python train.py --noise_aug=0.002 --win_length=400 --encoder_norm="batchnorm" --encoder_kernel_size=17 --text_encoder_parallel_block=false --residual_init="none" --l1_shrink=0.03 --lr_schedule="cosine"
Rows from block 2 of the text encoder, named by matrix and row number. Rows with one number belong to one attention dimension. Each number is 50 + 15 x the weight over its row's rms, rounded and kept within 0 to 99. All counts start at 0.
# q: attention query, key and value (stacked) (text_encoder.blocks.2.attn.qkv.weight, 576x192, the q third), inputs 0-191
# k: attention query, key and value (stacked) (text_encoder.blocks.2.attn.qkv.weight, 576x192, the k third), inputs 0-191
q.56:58 54 34 71 86 46 51 68 49 81 33 63 52 68 62 46 07 48 49 52 35 82 45 51 50 62 50 51 16 52 43 56 48 74 49 44 36 49 36 48 40 51 50 40 50 47 48 35 49 50 16 25 49 56 50 50 56 28 42 72 55 36 46 53 50 50 52 31 52 90 18 49 49 76 50 59 66 50 50 51 53 48 66 49 48 71 63 54 51 60 75 54 51 33 13 58 11 41 56 51 63 48 50 16 40 49 57 50 47 57 36 49 45 69 65 68 88 50 24 50 50 33 51 50 50 50 49 49 53 47 27 36 57 30 51 53 50 29 49 49 67 54 23 54 49 05 57 49 51 33 48 43 51 54 52 48 53 49 47 73 50 39 51 37 45 70 51 51 25 51 49 63 58 48 52 99 68 52 49 11 30 78 49 39 54 56 39 63 53 54 39 51
k.56:50 10 55 16 77 50 43 52 65 58 37 46 56 57 45 10 39 31 37 35 38 50 60 33 44 05 68 25 63 55 27 61 47 41 51 71 50 31 37 56 39 94 57 19 48 61 00 50 50 48 53 50 63 71 50 63 31 45 47 42 55 37 82 49 50 49 27 36 50 57 36 33 70 50 37 33 25 65 40 44 48 64 72 33 77 61 47 70 68 38 42 30 46 47 46 32 52 51 50 51 27 74 55 43 47 48 48 25 71 56 52 65 51 51 47 50 53 54 50 59 76 51 52 45 58 57 44 44 49 80 54 57 70 53 77 33 70 63 19 44 51 57 29 43 52 45 46 49 62 54 51 71 49 85 54 68 49 37 43 47 50 52 57 56 52 48 38 47 47 30 43 49 65 42 49 50 42 00 73 51 45 51 42 49 48 71 53 38 44 39 58 45
q.93:14 13 30 50 55 88 50 47 47 78 48 51 45 46 49 47 47 50 43 45 40 67 42 40 90 10 25 30 51 48 50 63 59 73 48 49 43 55 50 49 11 13 40 76 67 49 50 51 44 51 52 58 42 16 47 51 28 52 36 48 48 42 53 54 49 59 45 61 54 37 49 52 49 58 37 59 52 17 60 17 37 49 76 58 49 56 46 48 53 52 67 47 43 50 57 50 38 99 55 51 37 43 54 51 47 53 11 38 73 58 53 33 53 43 50 46 62 48 50 48 35 49 47 36 53 11 44 15 08 50 69 50 46 35 61 50 60 53 53 50 68 40 48 50 67 93 54 56 17 50 61 57 49 45 54 50 47 75 40 50 62 67 49 51 71 51 51 51 44 84 51 72 49 83 31 41 59 45 49 50 48 54 61 53 51 48 38 50 56 36 64 68
k.93:54 84 44 50 15 52 27 33 28 49 48 48 65 53 50 55 61 54 54 50 50 49 50 50 47 83 54 75 46 68 50 17 50 50 51 45 51 54 68 50 79 03 25 89 45 53 57 51 49 49 49 50 50 46 50 34 50 74 50 32 64 74 28 75 47 34 53 60 32 44 87 64 34 50 99 50 58 50 55 64 54 47 24 45 49 21 49 29 32 52 49 81 65 47 50 61 35 48 51 42 64 42 50 51 51 52 42 81 33 29 50 57 50 49 76 49 50 32 49 38 50 51 71 51 43 43 49 59 53 36 58 53 40 50 11 52 42 54 71 34 55 47 99 58 50 49 68 50 53 52 50 50 49 16 50 41 51 63 51 49 36 48 35 42 40 49 34 40 46 51 32 52 51 49 35 51 52 99 49 61 60 53 30 72 23 57 51 51 51 62 50 46
q.94:85 87 69 50 45 12 50 53 53 23 52 49 55 55 51 52 53 50 56 55 60 33 59 60 10 90 75 70 49 52 50 37 42 27 52 51 57 45 50 51 89 87 60 24 33 51 50 49 56 49 48 42 58 84 53 49 73 47 65 52 52 58 48 46 51 41 55 39 46 63 51 48 51 42 63 41 48 83 40 83 63 51 24 42 51 44 54 52 47 48 33 53 57 50 43 50 62 00 45 49 63 57 46 49 53 47 89 61 27 42 47 68 47 57 50 54 38 52 49 52 65 51 53 64 47 89 55 86 92 50 30 50 54 65 39 50 40 47 47 50 32 60 52 50 33 06 46 44 83 50 40 43 51 55 46 50 52 25 59 50 38 33 52 49 29 49 49 49 56 16 48 28 51 18 70 59 41 55 52 50 51 47 38 47 49 53 62 50 44 64 36 32
k.94:47 16 56 50 85 48 73 66 72 51 52 52 35 47 50 45 39 46 46 50 50 51 50 50 53 16 46 25 54 32 50 82 50 50 49 56 49 46 32 50 20 96 75 11 55 47 43 49 51 51 51 50 50 54 50 66 50 26 50 67 36 26 72 25 53 66 47 40 67 56 13 37 66 50 00 50 42 50 45 36 45 53 76 55 51 79 51 72 68 48 51 19 35 53 50 39 64 52 49 58 36 58 50 48 48 48 58 20 67 71 50 43 50 51 24 51 50 68 51 62 50 49 29 49 57 56 51 41 47 65 42 47 60 50 89 48 58 46 29 65 45 53 00 42 50 51 32 50 47 48 50 50 51 84 50 60 49 37 49 51 64 52 64 59 60 51 66 60 54 49 67 48 49 51 66 49 48 00 51 39 39 47 71 29 77 43 49 49 49 38 50 54
q.95:86 87 69 50 45 12 50 53 53 23 52 49 55 55 51 53 53 50 56 55 60 34 58 60 10 90 75 70 49 52 50 37 42 27 52 51 57 45 50 51 89 87 59 24 33 51 50 49 56 49 48 42 58 84 53 49 73 48 65 52 52 58 47 46 51 42 55 39 46 63 51 48 51 42 63 40 48 83 40 83 63 51 25 42 51 45 54 53 47 49 33 53 57 50 43 50 62 00 45 49 63 58 46 49 53 48 90 62 27 43 47 68 47 57 50 54 39 52 49 52 65 51 53 64 47 89 55 85 92 50 31 50 54 65 39 50 40 47 47 50 31 60 52 50 33 06 46 44 83 50 39 43 51 55 46 50 52 25 59 50 38 33 52 49 29 49 49 49 56 16 48 28 51 17 70 59 41 55 52 50 51 47 39 47 49 52 61 50 43 64 36 32
k.95:47 16 56 50 85 48 73 67 72 51 52 52 35 47 50 45 39 46 46 50 50 51 50 50 53 16 46 25 54 32 50 82 50 50 49 56 49 46 32 50 21 97 75 11 55 47 43 49 51 51 51 50 50 54 50 66 50 26 50 68 36 26 72 25 53 66 47 40 67 56 13 37 66 50 00 50 42 50 45 36 46 53 76 55 51 79 51 71 68 48 51 19 35 53 50 39 64 52 49 58 36 58 50 48 49 48 57 19 67 71 50 43 50 51 24 51 50 68 51 62 50 49 29 49 57 57 51 41 47 64 42 47 60 50 89 48 58 46 28 65 45 53 01 42 50 51 32 50 47 48 50 50 51 84 50 59 49 36 49 51 64 52 64 59 60 51 66 60 54 49 68 48 49 51 66 49 48 00 51 39 40 47 71 29 77 43 49 49 49 39 50 54
q.96:73 73 56 64 56 26 47 40 53 49 48 50 51 63 49 71 26 49 55 68 49 62 65 66 22 81 72 49 51 50 43 54 51 60 42 45 64 45 40 48 51 79 39 29 37 49 60 48 50 50 21 42 56 65 17 65 86 53 62 47 46 57 48 47 49 52 51 31 42 49 38 22 70 32 53 21 48 68 56 69 71 70 51 50 50 48 75 94 45 49 50 51 50 51 54 41 51 07 45 49 66 51 51 57 24 55 99 77 49 50 49 50 49 50 50 50 52 51 50 53 60 62 50 54 55 82 49 60 91 51 32 53 53 81 47 46 37 51 53 37 02 50 49 49 18 01 50 51 82 50 49 43 35 61 49 63 51 45 46 43 54 42 54 50 41 42 51 50 46 36 21 38 49 30 62 57 49 52 45 51 38 58 42 49 56 52 53 65 27 41 49 22
k.96:50 20 73 37 78 49 72 60 80 50 50 50 26 33 48 35 43 50 49 48 43 50 50 51 67 09 30 33 51 34 52 58 49 50 50 64 47 47 49 50 20 98 88 18 55 50 31 53 50 46 55 50 50 81 54 51 29 13 50 58 50 26 71 32 51 51 49 39 66 51 27 56 62 50 17 49 50 47 46 46 45 49 69 38 52 74 47 51 81 44 52 40 40 54 51 49 52 61 53 53 47 71 46 39 51 44 26 13 50 67 50 51 50 51 38 60 36 53 52 81 50 50 25 56 53 81 53 51 39 51 50 50 66 50 72 33 58 50 10 74 50 50 09 44 56 54 20 35 64 48 42 49 49 92 46 51 53 29 48 50 51 50 63 54 51 50 55 62 51 49 66 50 44 48 81 46 49 15 58 34 48 48 70 28 75 50 46 47 55 56 50 73
q.97:27 27 44 36 45 74 53 60 47 52 52 50 49 37 51 29 73 51 44 32 51 39 35 34 77 19 28 51 49 50 57 46 49 40 58 54 36 55 60 51 49 21 61 71 63 51 39 52 50 50 79 58 44 35 83 35 15 47 38 53 54 42 52 53 51 48 49 69 58 51 62 78 30 68 47 80 52 32 45 31 29 30 49 50 50 52 25 06 55 51 50 49 50 49 46 59 49 93 55 51 34 49 49 43 76 45 00 22 51 50 51 50 51 50 50 50 48 49 50 47 39 38 50 46 45 18 51 40 09 49 68 47 48 19 53 55 63 49 47 63 98 50 51 51 82 99 50 49 18 50 51 57 65 40 51 37 49 56 53 57 46 58 47 50 60 58 49 50 54 65 78 62 51 70 38 44 51 48 55 49 62 42 58 51 44 48 47 34 73 59 51 78
k.97:50 80 27 63 22 52 28 39 21 50 50 50 74 68 51 65 57 50 51 52 56 50 50 49 33 90 70 67 49 66 48 41 50 50 50 36 53 53 51 50 79 01 12 82 45 50 69 47 50 53 45 50 50 19 45 49 71 87 50 41 50 74 30 68 48 49 51 61 34 49 73 44 38 50 83 51 50 53 54 54 55 52 31 62 48 26 53 49 19 56 48 61 60 46 49 51 48 39 47 47 52 30 55 61 49 56 73 87 50 33 50 49 50 49 63 40 64 47 48 20 50 50 75 44 47 19 47 49 61 49 50 50 34 50 28 67 41 50 90 26 50 50 91 57 44 46 81 65 37 51 58 51 51 08 54 49 47 71 52 50 49 50 37 46 49 50 45 38 48 51 34 50 55 52 19 53 51 86 42 66 52 53 31 72 25 51 54 53 45 44 50 27
q.98:25 26 41 52 62 76 46 47 47 81 46 51 45 48 49 50 36 49 49 49 46 83 42 49 88 25 24 40 51 48 50 66 61 82 43 46 44 55 49 49 08 14 35 73 65 49 51 53 33 50 48 56 44 15 42 51 30 55 30 43 39 45 49 55 48 59 47 65 53 30 41 56 49 53 35 52 52 16 73 26 47 50 83 64 48 64 49 50 46 60 76 43 47 50 59 49 39 91 49 51 42 44 59 64 37 58 17 45 78 69 53 28 53 45 50 49 73 49 49 45 31 50 48 38 51 20 50 00 17 50 66 51 38 42 59 50 55 60 60 50 56 34 47 50 59 92 56 57 13 51 61 55 49 48 54 50 46 72 37 50 71 66 41 52 65 51 53 53 36 80 50 70 46 76 31 36 59 40 42 50 47 56 70 52 55 50 32 50 50 35 60 61
k.98:51 84 48 50 14 53 27 34 30 49 46 44 62 51 50 52 67 55 52 50 50 44 50 50 47 87 52 75 44 66 50 15 50 50 53 48 51 52 72 50 85 13 31 86 42 54 55 54 50 50 50 50 50 48 55 31 50 68 50 34 69 68 34 74 46 28 51 59 34 42 88 57 35 50 99 50 58 50 53 59 56 49 20 44 48 19 48 23 37 51 48 84 56 49 50 64 39 45 51 40 67 42 50 51 60 50 38 74 30 26 50 62 50 49 74 50 49 31 50 48 49 53 63 51 44 50 50 72 54 34 60 54 46 50 11 50 42 55 62 44 56 48 99 60 50 48 67 49 56 53 50 51 47 14 50 34 58 55 51 46 28 49 44 42 42 47 41 38 46 52 36 56 52 50 34 51 53 99 50 62 67 51 29 73 20 56 50 49 56 72 50 49
q.99:76 74 58 48 39 24 53 53 53 19 53 49 55 52 51 50 64 51 51 51 54 17 58 51 12 75 77 60 49 52 50 34 39 19 57 53 56 45 51 51 92 86 64 27 35 51 49 47 67 50 52 44 56 85 58 49 70 45 70 57 61 55 51 45 52 41 53 35 47 70 59 44 51 47 65 48 48 84 27 73 53 50 17 36 51 36 51 50 53 40 25 57 53 50 41 51 61 08 51 49 59 56 41 36 63 43 83 55 22 31 47 72 47 55 50 51 27 51 51 55 69 50 52 62 49 80 50 99 84 50 33 49 63 58 41 50 45 40 40 50 44 67 53 50 40 08 44 43 87 49 39 45 51 52 46 50 54 28 62 50 29 34 59 48 35 49 47 46 63 21 49 30 54 24 69 65 41 60 58 50 53 44 31 48 45 51 68 50 49 65 40 39
k.99:49 16 52 50 86 47 73 66 70 51 53 56 38 49 50 48 33 45 48 50 50 56 50 50 53 13 48 25 56 34 50 85 50 50 47 53 49 48 28 50 15 88 69 14 59 46 45 46 50 50 50 50 50 52 45 69 50 31 50 66 31 32 66 25 54 72 49 40 66 58 12 43 64 50 00 50 42 50 48 41 44 51 80 56 52 81 52 77 63 49 52 16 44 51 50 36 61 56 49 60 33 59 50 49 40 50 62 25 69 74 50 39 50 51 26 50 51 69 50 52 51 47 37 48 55 50 50 29 46 66 40 46 54 50 89 50 58 45 38 56 44 52 00 40 50 52 33 51 44 47 50 50 53 86 50 66 42 45 49 54 72 51 56 58 58 53 59 62 54 48 64 44 48 50 66 49 47 00 50 38 33 49 71 27 80 45 50 51 44 28 50 51
q.100:79 80 62 49 44 19 52 53 53 20 53 48 55 54 51 51 56 50 52 52 57 24 60 53 10 82 77 64 49 52 50 35 40 21 56 51 56 45 50 51 91 87 62 26 34 51 49 48 63 50 50 44 57 85 55 49 73 46 69 53 58 56 49 46 51 40 54 37 46 67 55 44 51 45 65 46 47 85 32 77 56 50 20 39 52 39 52 50 49 44 28 56 54 50 42 50 60 02 48 49 59 57 43 43 58 45 87 57 25 36 47 72 47 56 50 52 32 51 50 54 68 51 52 63 48 84 51 98 89 50 32 50 60 60 40 50 43 43 43 50 39 65 53 50 37 06 45 43 87 50 40 45 51 53 46 50 53 27 61 50 32 34 56 48 32 49 48 47 61 19 49 29 53 21 70 64 42 58 56 50 52 45 33 48 47 51 65 50 47 65 39 36
k.100:48 16 53 50 86 48 73 65 71 51 53 54 37 49 50 47 35 46 47 50 50 54 50 50 53 14 48 25 55 34 50 83 50 50 48 54 49 47 29 50 16 91 71 13 57 47 44 47 50 50 51 50 50 53 48 67 50 29 50 66 33 30 68 25 54 69 48 40 66 57 12 41 65 50 00 50 42 50 46 39 45 51 79 55 52 81 51 76 66 49 52 17 40 52 51 37 62 54 49 58 33 59 50 49 44 50 60 23 69 73 50 40 50 51 25 50 51 68 50 56 50 49 34 49 55 51 51 34 47 66 41 47 57 50 89 49 58 45 33 60 44 52 00 41 50 51 32 50 46 47 50 50 52 86 50 64 46 41 49 52 69 51 60 59 59 51 62 61 53 49 65 45 49 50 66 49 48 00 50 38 36 49 71 28 79 44 50 50 47 32 50 53
q.101:79 80 62 49 44 19 52 53 53 20 53 49 55 54 51 51 57 50 52 52 57 24 59 53 10 82 77 64 49 52 50 35 40 21 56 52 56 45 50 51 91 87 62 26 34 51 49 48 63 50 50 44 57 85 56 49 73 46 69 53 58 56 49 46 51 40 54 37 46 67 55 45 51 45 64 46 47 84 32 77 56 50 19 38 52 39 52 50 49 44 28 56 54 50 42 50 60 03 48 49 59 57 43 43 59 45 87 57 25 36 47 72 47 56 50 52 31 51 50 54 67 51 52 63 48 84 51 98 89 50 32 50 60 60 40 50 43 43 43 50 39 65 53 50 37 06 45 43 87 50 39 45 51 53 46 50 53 27 61 50 32 34 56 48 32 49 48 47 61 19 49 29 53 21 70 63 42 58 56 50 52 45 33 48 47 51 65 50 47 65 38 36
k.101:48 16 53 50 86 48 73 66 71 51 53 54 37 49 50 47 35 46 47 50 50 54 50 50 53 14 48 25 55 34 50 83 50 50 48 54 49 47 29 50 16 91 71 13 57 47 44 47 50 50 51 50 50 53 48 67 50 29 50 66 33 30 68 25 54 69 48 40 66 57 12 41 65 50 00 50 42 50 47 39 45 52 79 55 52 81 51 76 66 49 52 17 40 52 51 37 62 54 49 59 33 59 50 49 44 50 60 23 69 73 50 40 50 51 25 50 51 68 50 56 50 49 33 49 56 51 51 34 47 66 41 47 57 50 89 49 58 45 34 60 44 52 00 41 50 51 32 50 46 47 50 50 52 86 50 64 46 41 49 52 69 51 60 59 59 51 63 61 53 49 65 45 49 50 66 49 48 00 50 38 36 49 71 28 79 44 50 50 47 32 50 53
q.102:90 87 88 49 44 07 50 49 53 20 58 44 52 49 49 52 55 50 68 66 64 33 62 63 28 84 64 67 58 49 52 42 42 41 51 50 69 41 48 53 79 86 70 34 39 53 55 50 53 47 56 48 67 77 47 50 54 51 53 51 50 65 47 44 47 46 52 45 40 49 51 49 70 22 60 22 47 65 53 88 63 52 35 36 53 40 57 71 41 43 35 52 58 61 52 50 75 11 46 49 75 56 37 53 51 47 68 60 09 41 51 54 50 48 46 53 28 50 57 53 56 65 51 64 47 89 59 68 83 51 37 52 51 90 36 48 42 51 47 49 21 52 53 43 25 24 47 47 77 54 40 46 31 53 47 52 52 21 61 38 41 41 49 54 32 40 51 50 59 06 50 26 51 14 58 51 34 53 48 55 55 37 50 49 49 49 70 52 48 57 48 31
k.102:34 23 65 50 82 54 67 75 78 50 54 58 32 40 51 44 45 48 48 50 50 51 49 55 59 34 42 26 51 28 50 83 50 50 49 55 45 46 47 50 33 96 78 16 52 49 42 51 50 60 51 50 50 52 52 63 50 18 50 74 44 13 74 32 62 64 50 41 76 55 18 28 54 51 00 50 49 49 45 32 49 56 61 56 50 80 52 59 59 49 51 23 27 53 49 44 69 50 48 60 49 50 46 50 50 47 55 17 61 70 50 48 49 59 28 55 48 69 59 70 49 44 24 52 63 71 50 50 50 51 46 49 68 49 80 48 63 47 25 73 45 51 00 41 50 48 21 38 48 48 47 50 53 78 48 53 50 36 50 57 53 50 74 54 68 59 66 65 56 50 71 49 48 63 66 50 49 07 51 36 39 45 68 19 78 46 40 50 50 44 49 59
q.103:27 25 41 38 47 74 54 59 47 53 51 50 50 38 51 28 71 51 43 31 51 41 35 34 77 18 28 51 46 51 57 47 49 41 57 53 33 56 59 51 49 23 60 71 64 51 36 52 50 51 77 59 43 36 84 34 18 47 38 52 54 41 52 52 52 47 49 69 59 51 60 74 29 70 46 83 52 31 46 31 30 29 50 50 50 53 25 03 54 51 50 49 47 48 44 59 49 93 55 50 33 48 49 45 76 44 00 20 53 49 51 50 51 50 50 50 48 49 50 48 39 36 50 45 48 17 51 43 10 49 68 47 48 15 54 55 60 49 47 61 99 50 51 52 81 96 50 50 20 51 51 57 69 44 51 35 49 57 52 59 47 57 48 50 60 60 49 50 53 68 76 64 51 69 40 47 51 49 54 48 60 44 54 51 45 50 46 34 73 59 51 79
k.103:50 79 27 61 21 51 28 37 22 50 50 50 75 67 51 64 56 50 51 53 55 50 50 49 33 86 72 69 49 68 48 39 51 50 50 36 55 53 51 50 77 00 11 81 46 50 69 47 50 52 45 49 50 20 43 49 68 89 50 38 51 77 30 68 47 49 51 60 32 49 74 44 39 50 87 52 50 53 54 53 55 52 35 59 48 25 53 49 21 54 49 62 61 47 50 51 46 40 49 47 51 32 56 60 49 56 70 89 50 33 50 50 50 49 64 41 65 45 48 20 50 50 76 44 48 19 48 49 61 50 50 50 35 50 28 66 39 50 89 27 50 50 92 57 45 47 82 65 39 51 58 51 50 09 55 49 47 71 52 50 50 50 35 46 49 50 44 36 47 51 32 50 55 51 20 52 51 85 44 66 52 53 33 74 25 51 56 54 45 43 50 28
q.104:75 74 59 48 39 24 53 53 53 19 53 49 55 52 51 50 64 51 51 51 54 17 58 51 12 75 77 60 49 52 50 34 39 18 57 53 57 45 51 51 92 86 65 27 35 51 49 47 67 50 52 44 56 85 58 49 70 45 70 57 61 55 51 45 52 41 53 35 47 70 59 44 51 47 65 48 48 84 27 73 53 50 17 36 52 36 51 50 53 40 25 57 53 50 41 51 61 09 51 49 58 56 41 36 63 43 83 55 22 31 47 72 47 55 50 51 27 51 51 55 69 50 52 62 49 80 50 99 83 50 34 49 62 58 41 50 44 40 40 50 44 66 53 50 41 08 44 43 88 49 39 45 51 52 45 50 54 28 63 50 29 34 59 48 34 49 47 47 63 20 50 30 54 24 69 65 41 60 58 50 53 44 31 48 45 51 68 50 49 65 40 39
k.104:49 16 52 50 86 47 73 66 70 51 53 56 38 49 50 48 33 45 48 50 50 56 50 50 53 13 48 25 56 34 50 85 50 50 47 53 49 48 28 50 15 88 69 15 58 46 45 46 50 50 50 50 50 52 45 69 50 32 50 66 31 32 66 26 54 72 49 40 66 58 12 43 65 50 00 50 42 50 47 40 44 51 80 56 52 81 52 77 63 49 52 16 44 51 50 36 61 55 49 60 33 58 50 49 40 50 62 25 70 74 50 38 50 51 26 50 51 69 50 52 51 47 37 48 55 50 50 29 46 66 40 46 54 50 89 50 58 45 38 56 44 52 00 40 50 52 33 51 44 47 50 50 53 86 50 66 42 45 49 54 72 51 56 59 58 53 59 62 54 48 64 44 48 50 66 49 47 00 50 38 33 49 71 27 80 44 50 51 44 28 50 51
q.105:73 70 57 48 34 27 55 54 53 18 55 49 55 50 51 49 69 51 50 49 53 13 56 51 14 70 76 60 48 53 50 32 38 17 57 55 57 44 52 51 93 84 67 29 35 51 49 46 69 50 52 45 56 84 59 48 67 44 70 59 62 55 52 45 53 42 52 34 48 72 62 45 51 48 66 49 48 83 23 71 52 49 15 34 51 34 50 50 60 37 22 57 53 50 40 51 62 14 53 50 58 56 39 29 67 41 79 53 20 28 47 71 46 55 50 51 24 51 52 55 69 50 51 61 49 77 50 99 78 49 35 47 63 56 41 50 48 38 38 50 46 67 54 50 43 11 43 43 87 48 39 46 51 51 45 49 55 29 64 50 27 35 60 47 36 49 46 47 66 22 50 31 55 26 67 65 39 62 60 50 54 43 30 48 43 50 70 49 52 64 40 42
k.105:49 17 51 50 85 47 72 66 69 51 54 58 39 50 50 49 33 45 48 50 49 57 50 51 53 13 49 25 57 35 50 86 50 50 46 52 49 48 27 50 14 85 66 16 59 46 46 44 50 50 50 50 50 51 42 70 50 34 50 66 31 34 64 26 54 74 50 41 66 58 13 44 64 50 00 50 43 50 48 42 44 52 80 57 51 81 55 78 60 49 52 16 47 51 50 36 61 56 49 62 33 57 50 49 38 51 64 27 70 74 50 37 50 51 26 50 52 70 50 50 51 46 39 47 55 50 50 24 46 66 39 46 52 50 89 50 57 44 41 54 43 52 00 39 50 52 33 51 41 46 50 49 53 84 50 66 39 48 49 54 74 51 53 58 57 54 56 63 54 48 63 43 48 50 65 49 47 00 50 37 31 49 70 26 80 45 50 52 42 25 50 50
q.106:79 79 62 49 44 19 52 53 53 20 53 48 55 54 51 51 57 50 52 52 57 23 60 53 10 82 77 64 49 52 50 35 40 21 56 52 56 45 50 51 91 87 62 26 34 51 49 48 63 50 51 44 57 85 56 49 73 46 69 53 58 56 49 46 51 40 54 37 46 67 55 45 51 45 65 46 47 84 32 77 56 50 19 38 52 39 52 50 49 44 28 56 54 50 42 50 60 03 49 49 59 57 43 43 59 45 87 57 24 35 47 72 47 56 50 52 31 51 50 54 68 51 52 63 48 84 51 98 88 50 32 50 60 61 40 50 43 43 43 50 39 65 53 50 37 06 45 43 87 50 40 45 51 52 46 50 53 27 61 50 32 34 56 48 32 49 48 47 61 19 49 29 53 21 70 64 42 58 56 50 52 45 33 48 47 51 65 50 47 65 39 36
k.106:48 16 53 50 86 48 73 66 71 51 53 54 37 49 50 47 35 46 47 50 50 54 50 50 53 14 48 25 55 34 50 83 50 50 48 54 49 47 29 50 16 91 71 13 57 47 44 47 50 50 51 50 50 53 48 67 50 29 50 66 33 30 68 25 54 70 48 40 66 57 12 41 65 50 00 50 42 50 47 39 45 51 79 55 52 81 51 76 66 49 52 17 40 52 50 37 62 54 49 59 33 59 50 49 44 50 60 23 69 73 50 40 50 51 25 50 51 69 50 56 50 49 34 49 56 51 51 34 47 66 41 47 57 50 89 49 58 45 34 60 44 52 00 41 50 51 32 50 46 47 50 50 52 86 50 64 46 41 49 52 69 51 60 59 59 51 62 61 53 49 65 46 49 50 66 49 48 00 50 38 35 49 71 28 79 44 50 50 46 32 50 53
q.107:72 68 57 47 33 28 55 54 53 18 55 49 55 50 51 48 70 51 50 48 53 12 55 51 14 68 75 60 48 53 50 32 38 16 57 56 57 44 52 52 93 82 68 29 35 51 49 45 70 50 53 45 57 83 59 48 66 44 69 60 62 55 52 45 53 42 52 33 48 73 63 45 51 48 66 49 48 83 22 70 52 49 14 33 51 34 49 50 62 36 22 58 53 50 40 51 62 15 54 50 58 56 38 27 69 40 78 52 19 27 47 71 46 55 50 51 23 50 53 55 69 50 51 61 49 76 50 99 76 49 36 46 63 55 41 50 49 37 38 50 46 67 54 50 44 13 43 44 86 47 39 46 51 51 45 49 55 29 65 50 27 35 60 47 37 49 46 47 66 22 50 32 55 27 66 65 38 62 61 50 54 42 30 48 43 50 70 48 52 64 40 43
k.107:49 16 51 50 84 47 71 66 69 51 55 58 40 50 50 49 33 45 48 50 49 58 50 51 52 13 49 25 57 35 50 87 50 50 45 51 49 48 27 50 14 84 66 16 59 46 47 44 50 50 50 50 50 51 42 71 50 35 50 66 30 34 63 26 54 75 50 41 66 58 13 45 64 50 00 50 43 50 48 42 44 52 80 57 51 80 56 78 59 49 52 16 48 51 50 36 61 57 48 62 33 57 50 49 37 51 65 28 70 74 50 37 50 51 27 50 52 70 50 50 51 45 39 46 55 49 50 23 46 66 39 45 51 50 89 50 57 44 42 54 43 52 00 39 50 52 33 51 40 46 50 49 54 83 50 66 39 49 49 55 74 51 52 58 57 54 56 63 54 48 63 43 48 50 65 49 47 00 50 37 31 49 70 26 80 44 50 52 41 24 50 50
q.108:13 12 29 50 55 89 50 47 47 77 48 51 45 46 49 47 47 51 43 44 39 66 42 39 89 09 25 29 51 49 50 63 58 72 48 49 43 55 50 49 11 13 40 76 67 49 50 51 45 51 52 58 42 16 47 51 28 52 37 48 48 42 53 54 50 58 45 61 54 37 49 52 49 58 37 60 52 17 59 16 37 49 75 58 49 55 45 46 53 51 66 48 42 50 57 50 37 99 55 51 36 42 54 50 47 52 11 38 74 57 53 33 53 43 50 46 61 48 51 48 35 49 47 36 54 11 44 17 08 50 69 50 47 35 61 50 61 53 53 50 69 41 48 51 67 93 54 56 18 50 61 57 49 45 54 50 47 75 40 50 62 67 49 51 72 51 50 51 44 85 51 72 49 83 31 42 59 45 49 50 48 53 60 53 51 48 38 50 57 36 64 68
k.108:54 84 44 50 15 52 28 33 27 49 48 48 66 53 50 56 60 55 54 50 50 49 50 50 47 83 54 75 46 68 50 17 50 50 51 44 51 55 68 50 78 03 24 89 45 53 57 51 49 49 49 50 50 47 50 34 50 74 50 32 64 75 27 75 47 34 54 61 32 44 87 65 34 50 99 50 58 50 55 65 54 47 25 44 49 21 49 29 32 52 49 81 66 47 50 61 35 48 51 42 63 43 51 52 51 52 42 81 33 29 50 57 50 49 76 49 50 32 48 37 50 51 71 51 42 43 49 58 53 36 58 53 40 50 12 52 41 54 72 34 55 47 99 58 50 49 68 50 53 52 50 50 49 17 50 42 51 64 51 49 37 48 35 41 39 49 33 40 46 51 32 52 51 49 35 50 52 99 49 61 60 53 30 71 23 58 51 51 51 61 50 46
q.109:24 25 41 52 61 77 47 47 47 81 47 51 45 48 49 50 37 49 49 49 46 82 42 49 88 24 23 40 51 48 50 66 61 82 43 47 44 55 49 49 08 14 35 73 65 49 51 53 33 50 48 56 44 15 42 51 30 55 30 43 39 45 49 55 48 59 47 65 53 30 41 56 49 53 35 52 52 16 73 26 47 50 83 64 48 64 49 50 47 60 75 43 47 50 59 49 39 92 49 51 41 44 59 63 37 57 17 45 78 69 53 28 53 45 50 49 73 49 49 45 31 50 48 38 51 19 50 00 17 50 67 51 38 42 59 50 56 60 60 50 57 34 47 50 60 92 56 57 12 51 61 55 49 48 54 50 46 72 37 50 71 66 41 52 66 51 53 53 36 80 51 70 46 77 31 36 59 40 42 50 47 56 69 52 55 49 33 50 51 35 60 61
k.109:51 84 48 50 14 53 27 34 30 49 47 44 62 51 50 52 67 55 53 50 50 44 50 50 47 87 52 75 44 66 50 15 50 50 53 47 51 52 72 50 85 12 31 86 42 54 55 54 50 50 49 50 50 48 55 31 50 69 50 34 68 68 34 74 46 28 51 60 34 42 88 57 35 50 99 50 58 50 53 60 56 49 20 44 48 19 48 23 36 51 48 83 56 49 50 64 39 45 51 40 67 42 50 51 59 50 38 75 30 26 50 61 50 49 74 50 49 31 50 48 49 53 64 51 44 50 50 71 54 34 60 54 45 50 11 50 42 55 63 43 56 48 99 60 50 48 67 50 56 53 50 50 47 14 50 34 57 55 51 46 29 49 44 41 42 47 41 38 46 52 36 56 52 50 34 51 53 99 50 62 67 51 29 73 20 56 50 49 56 72 50 49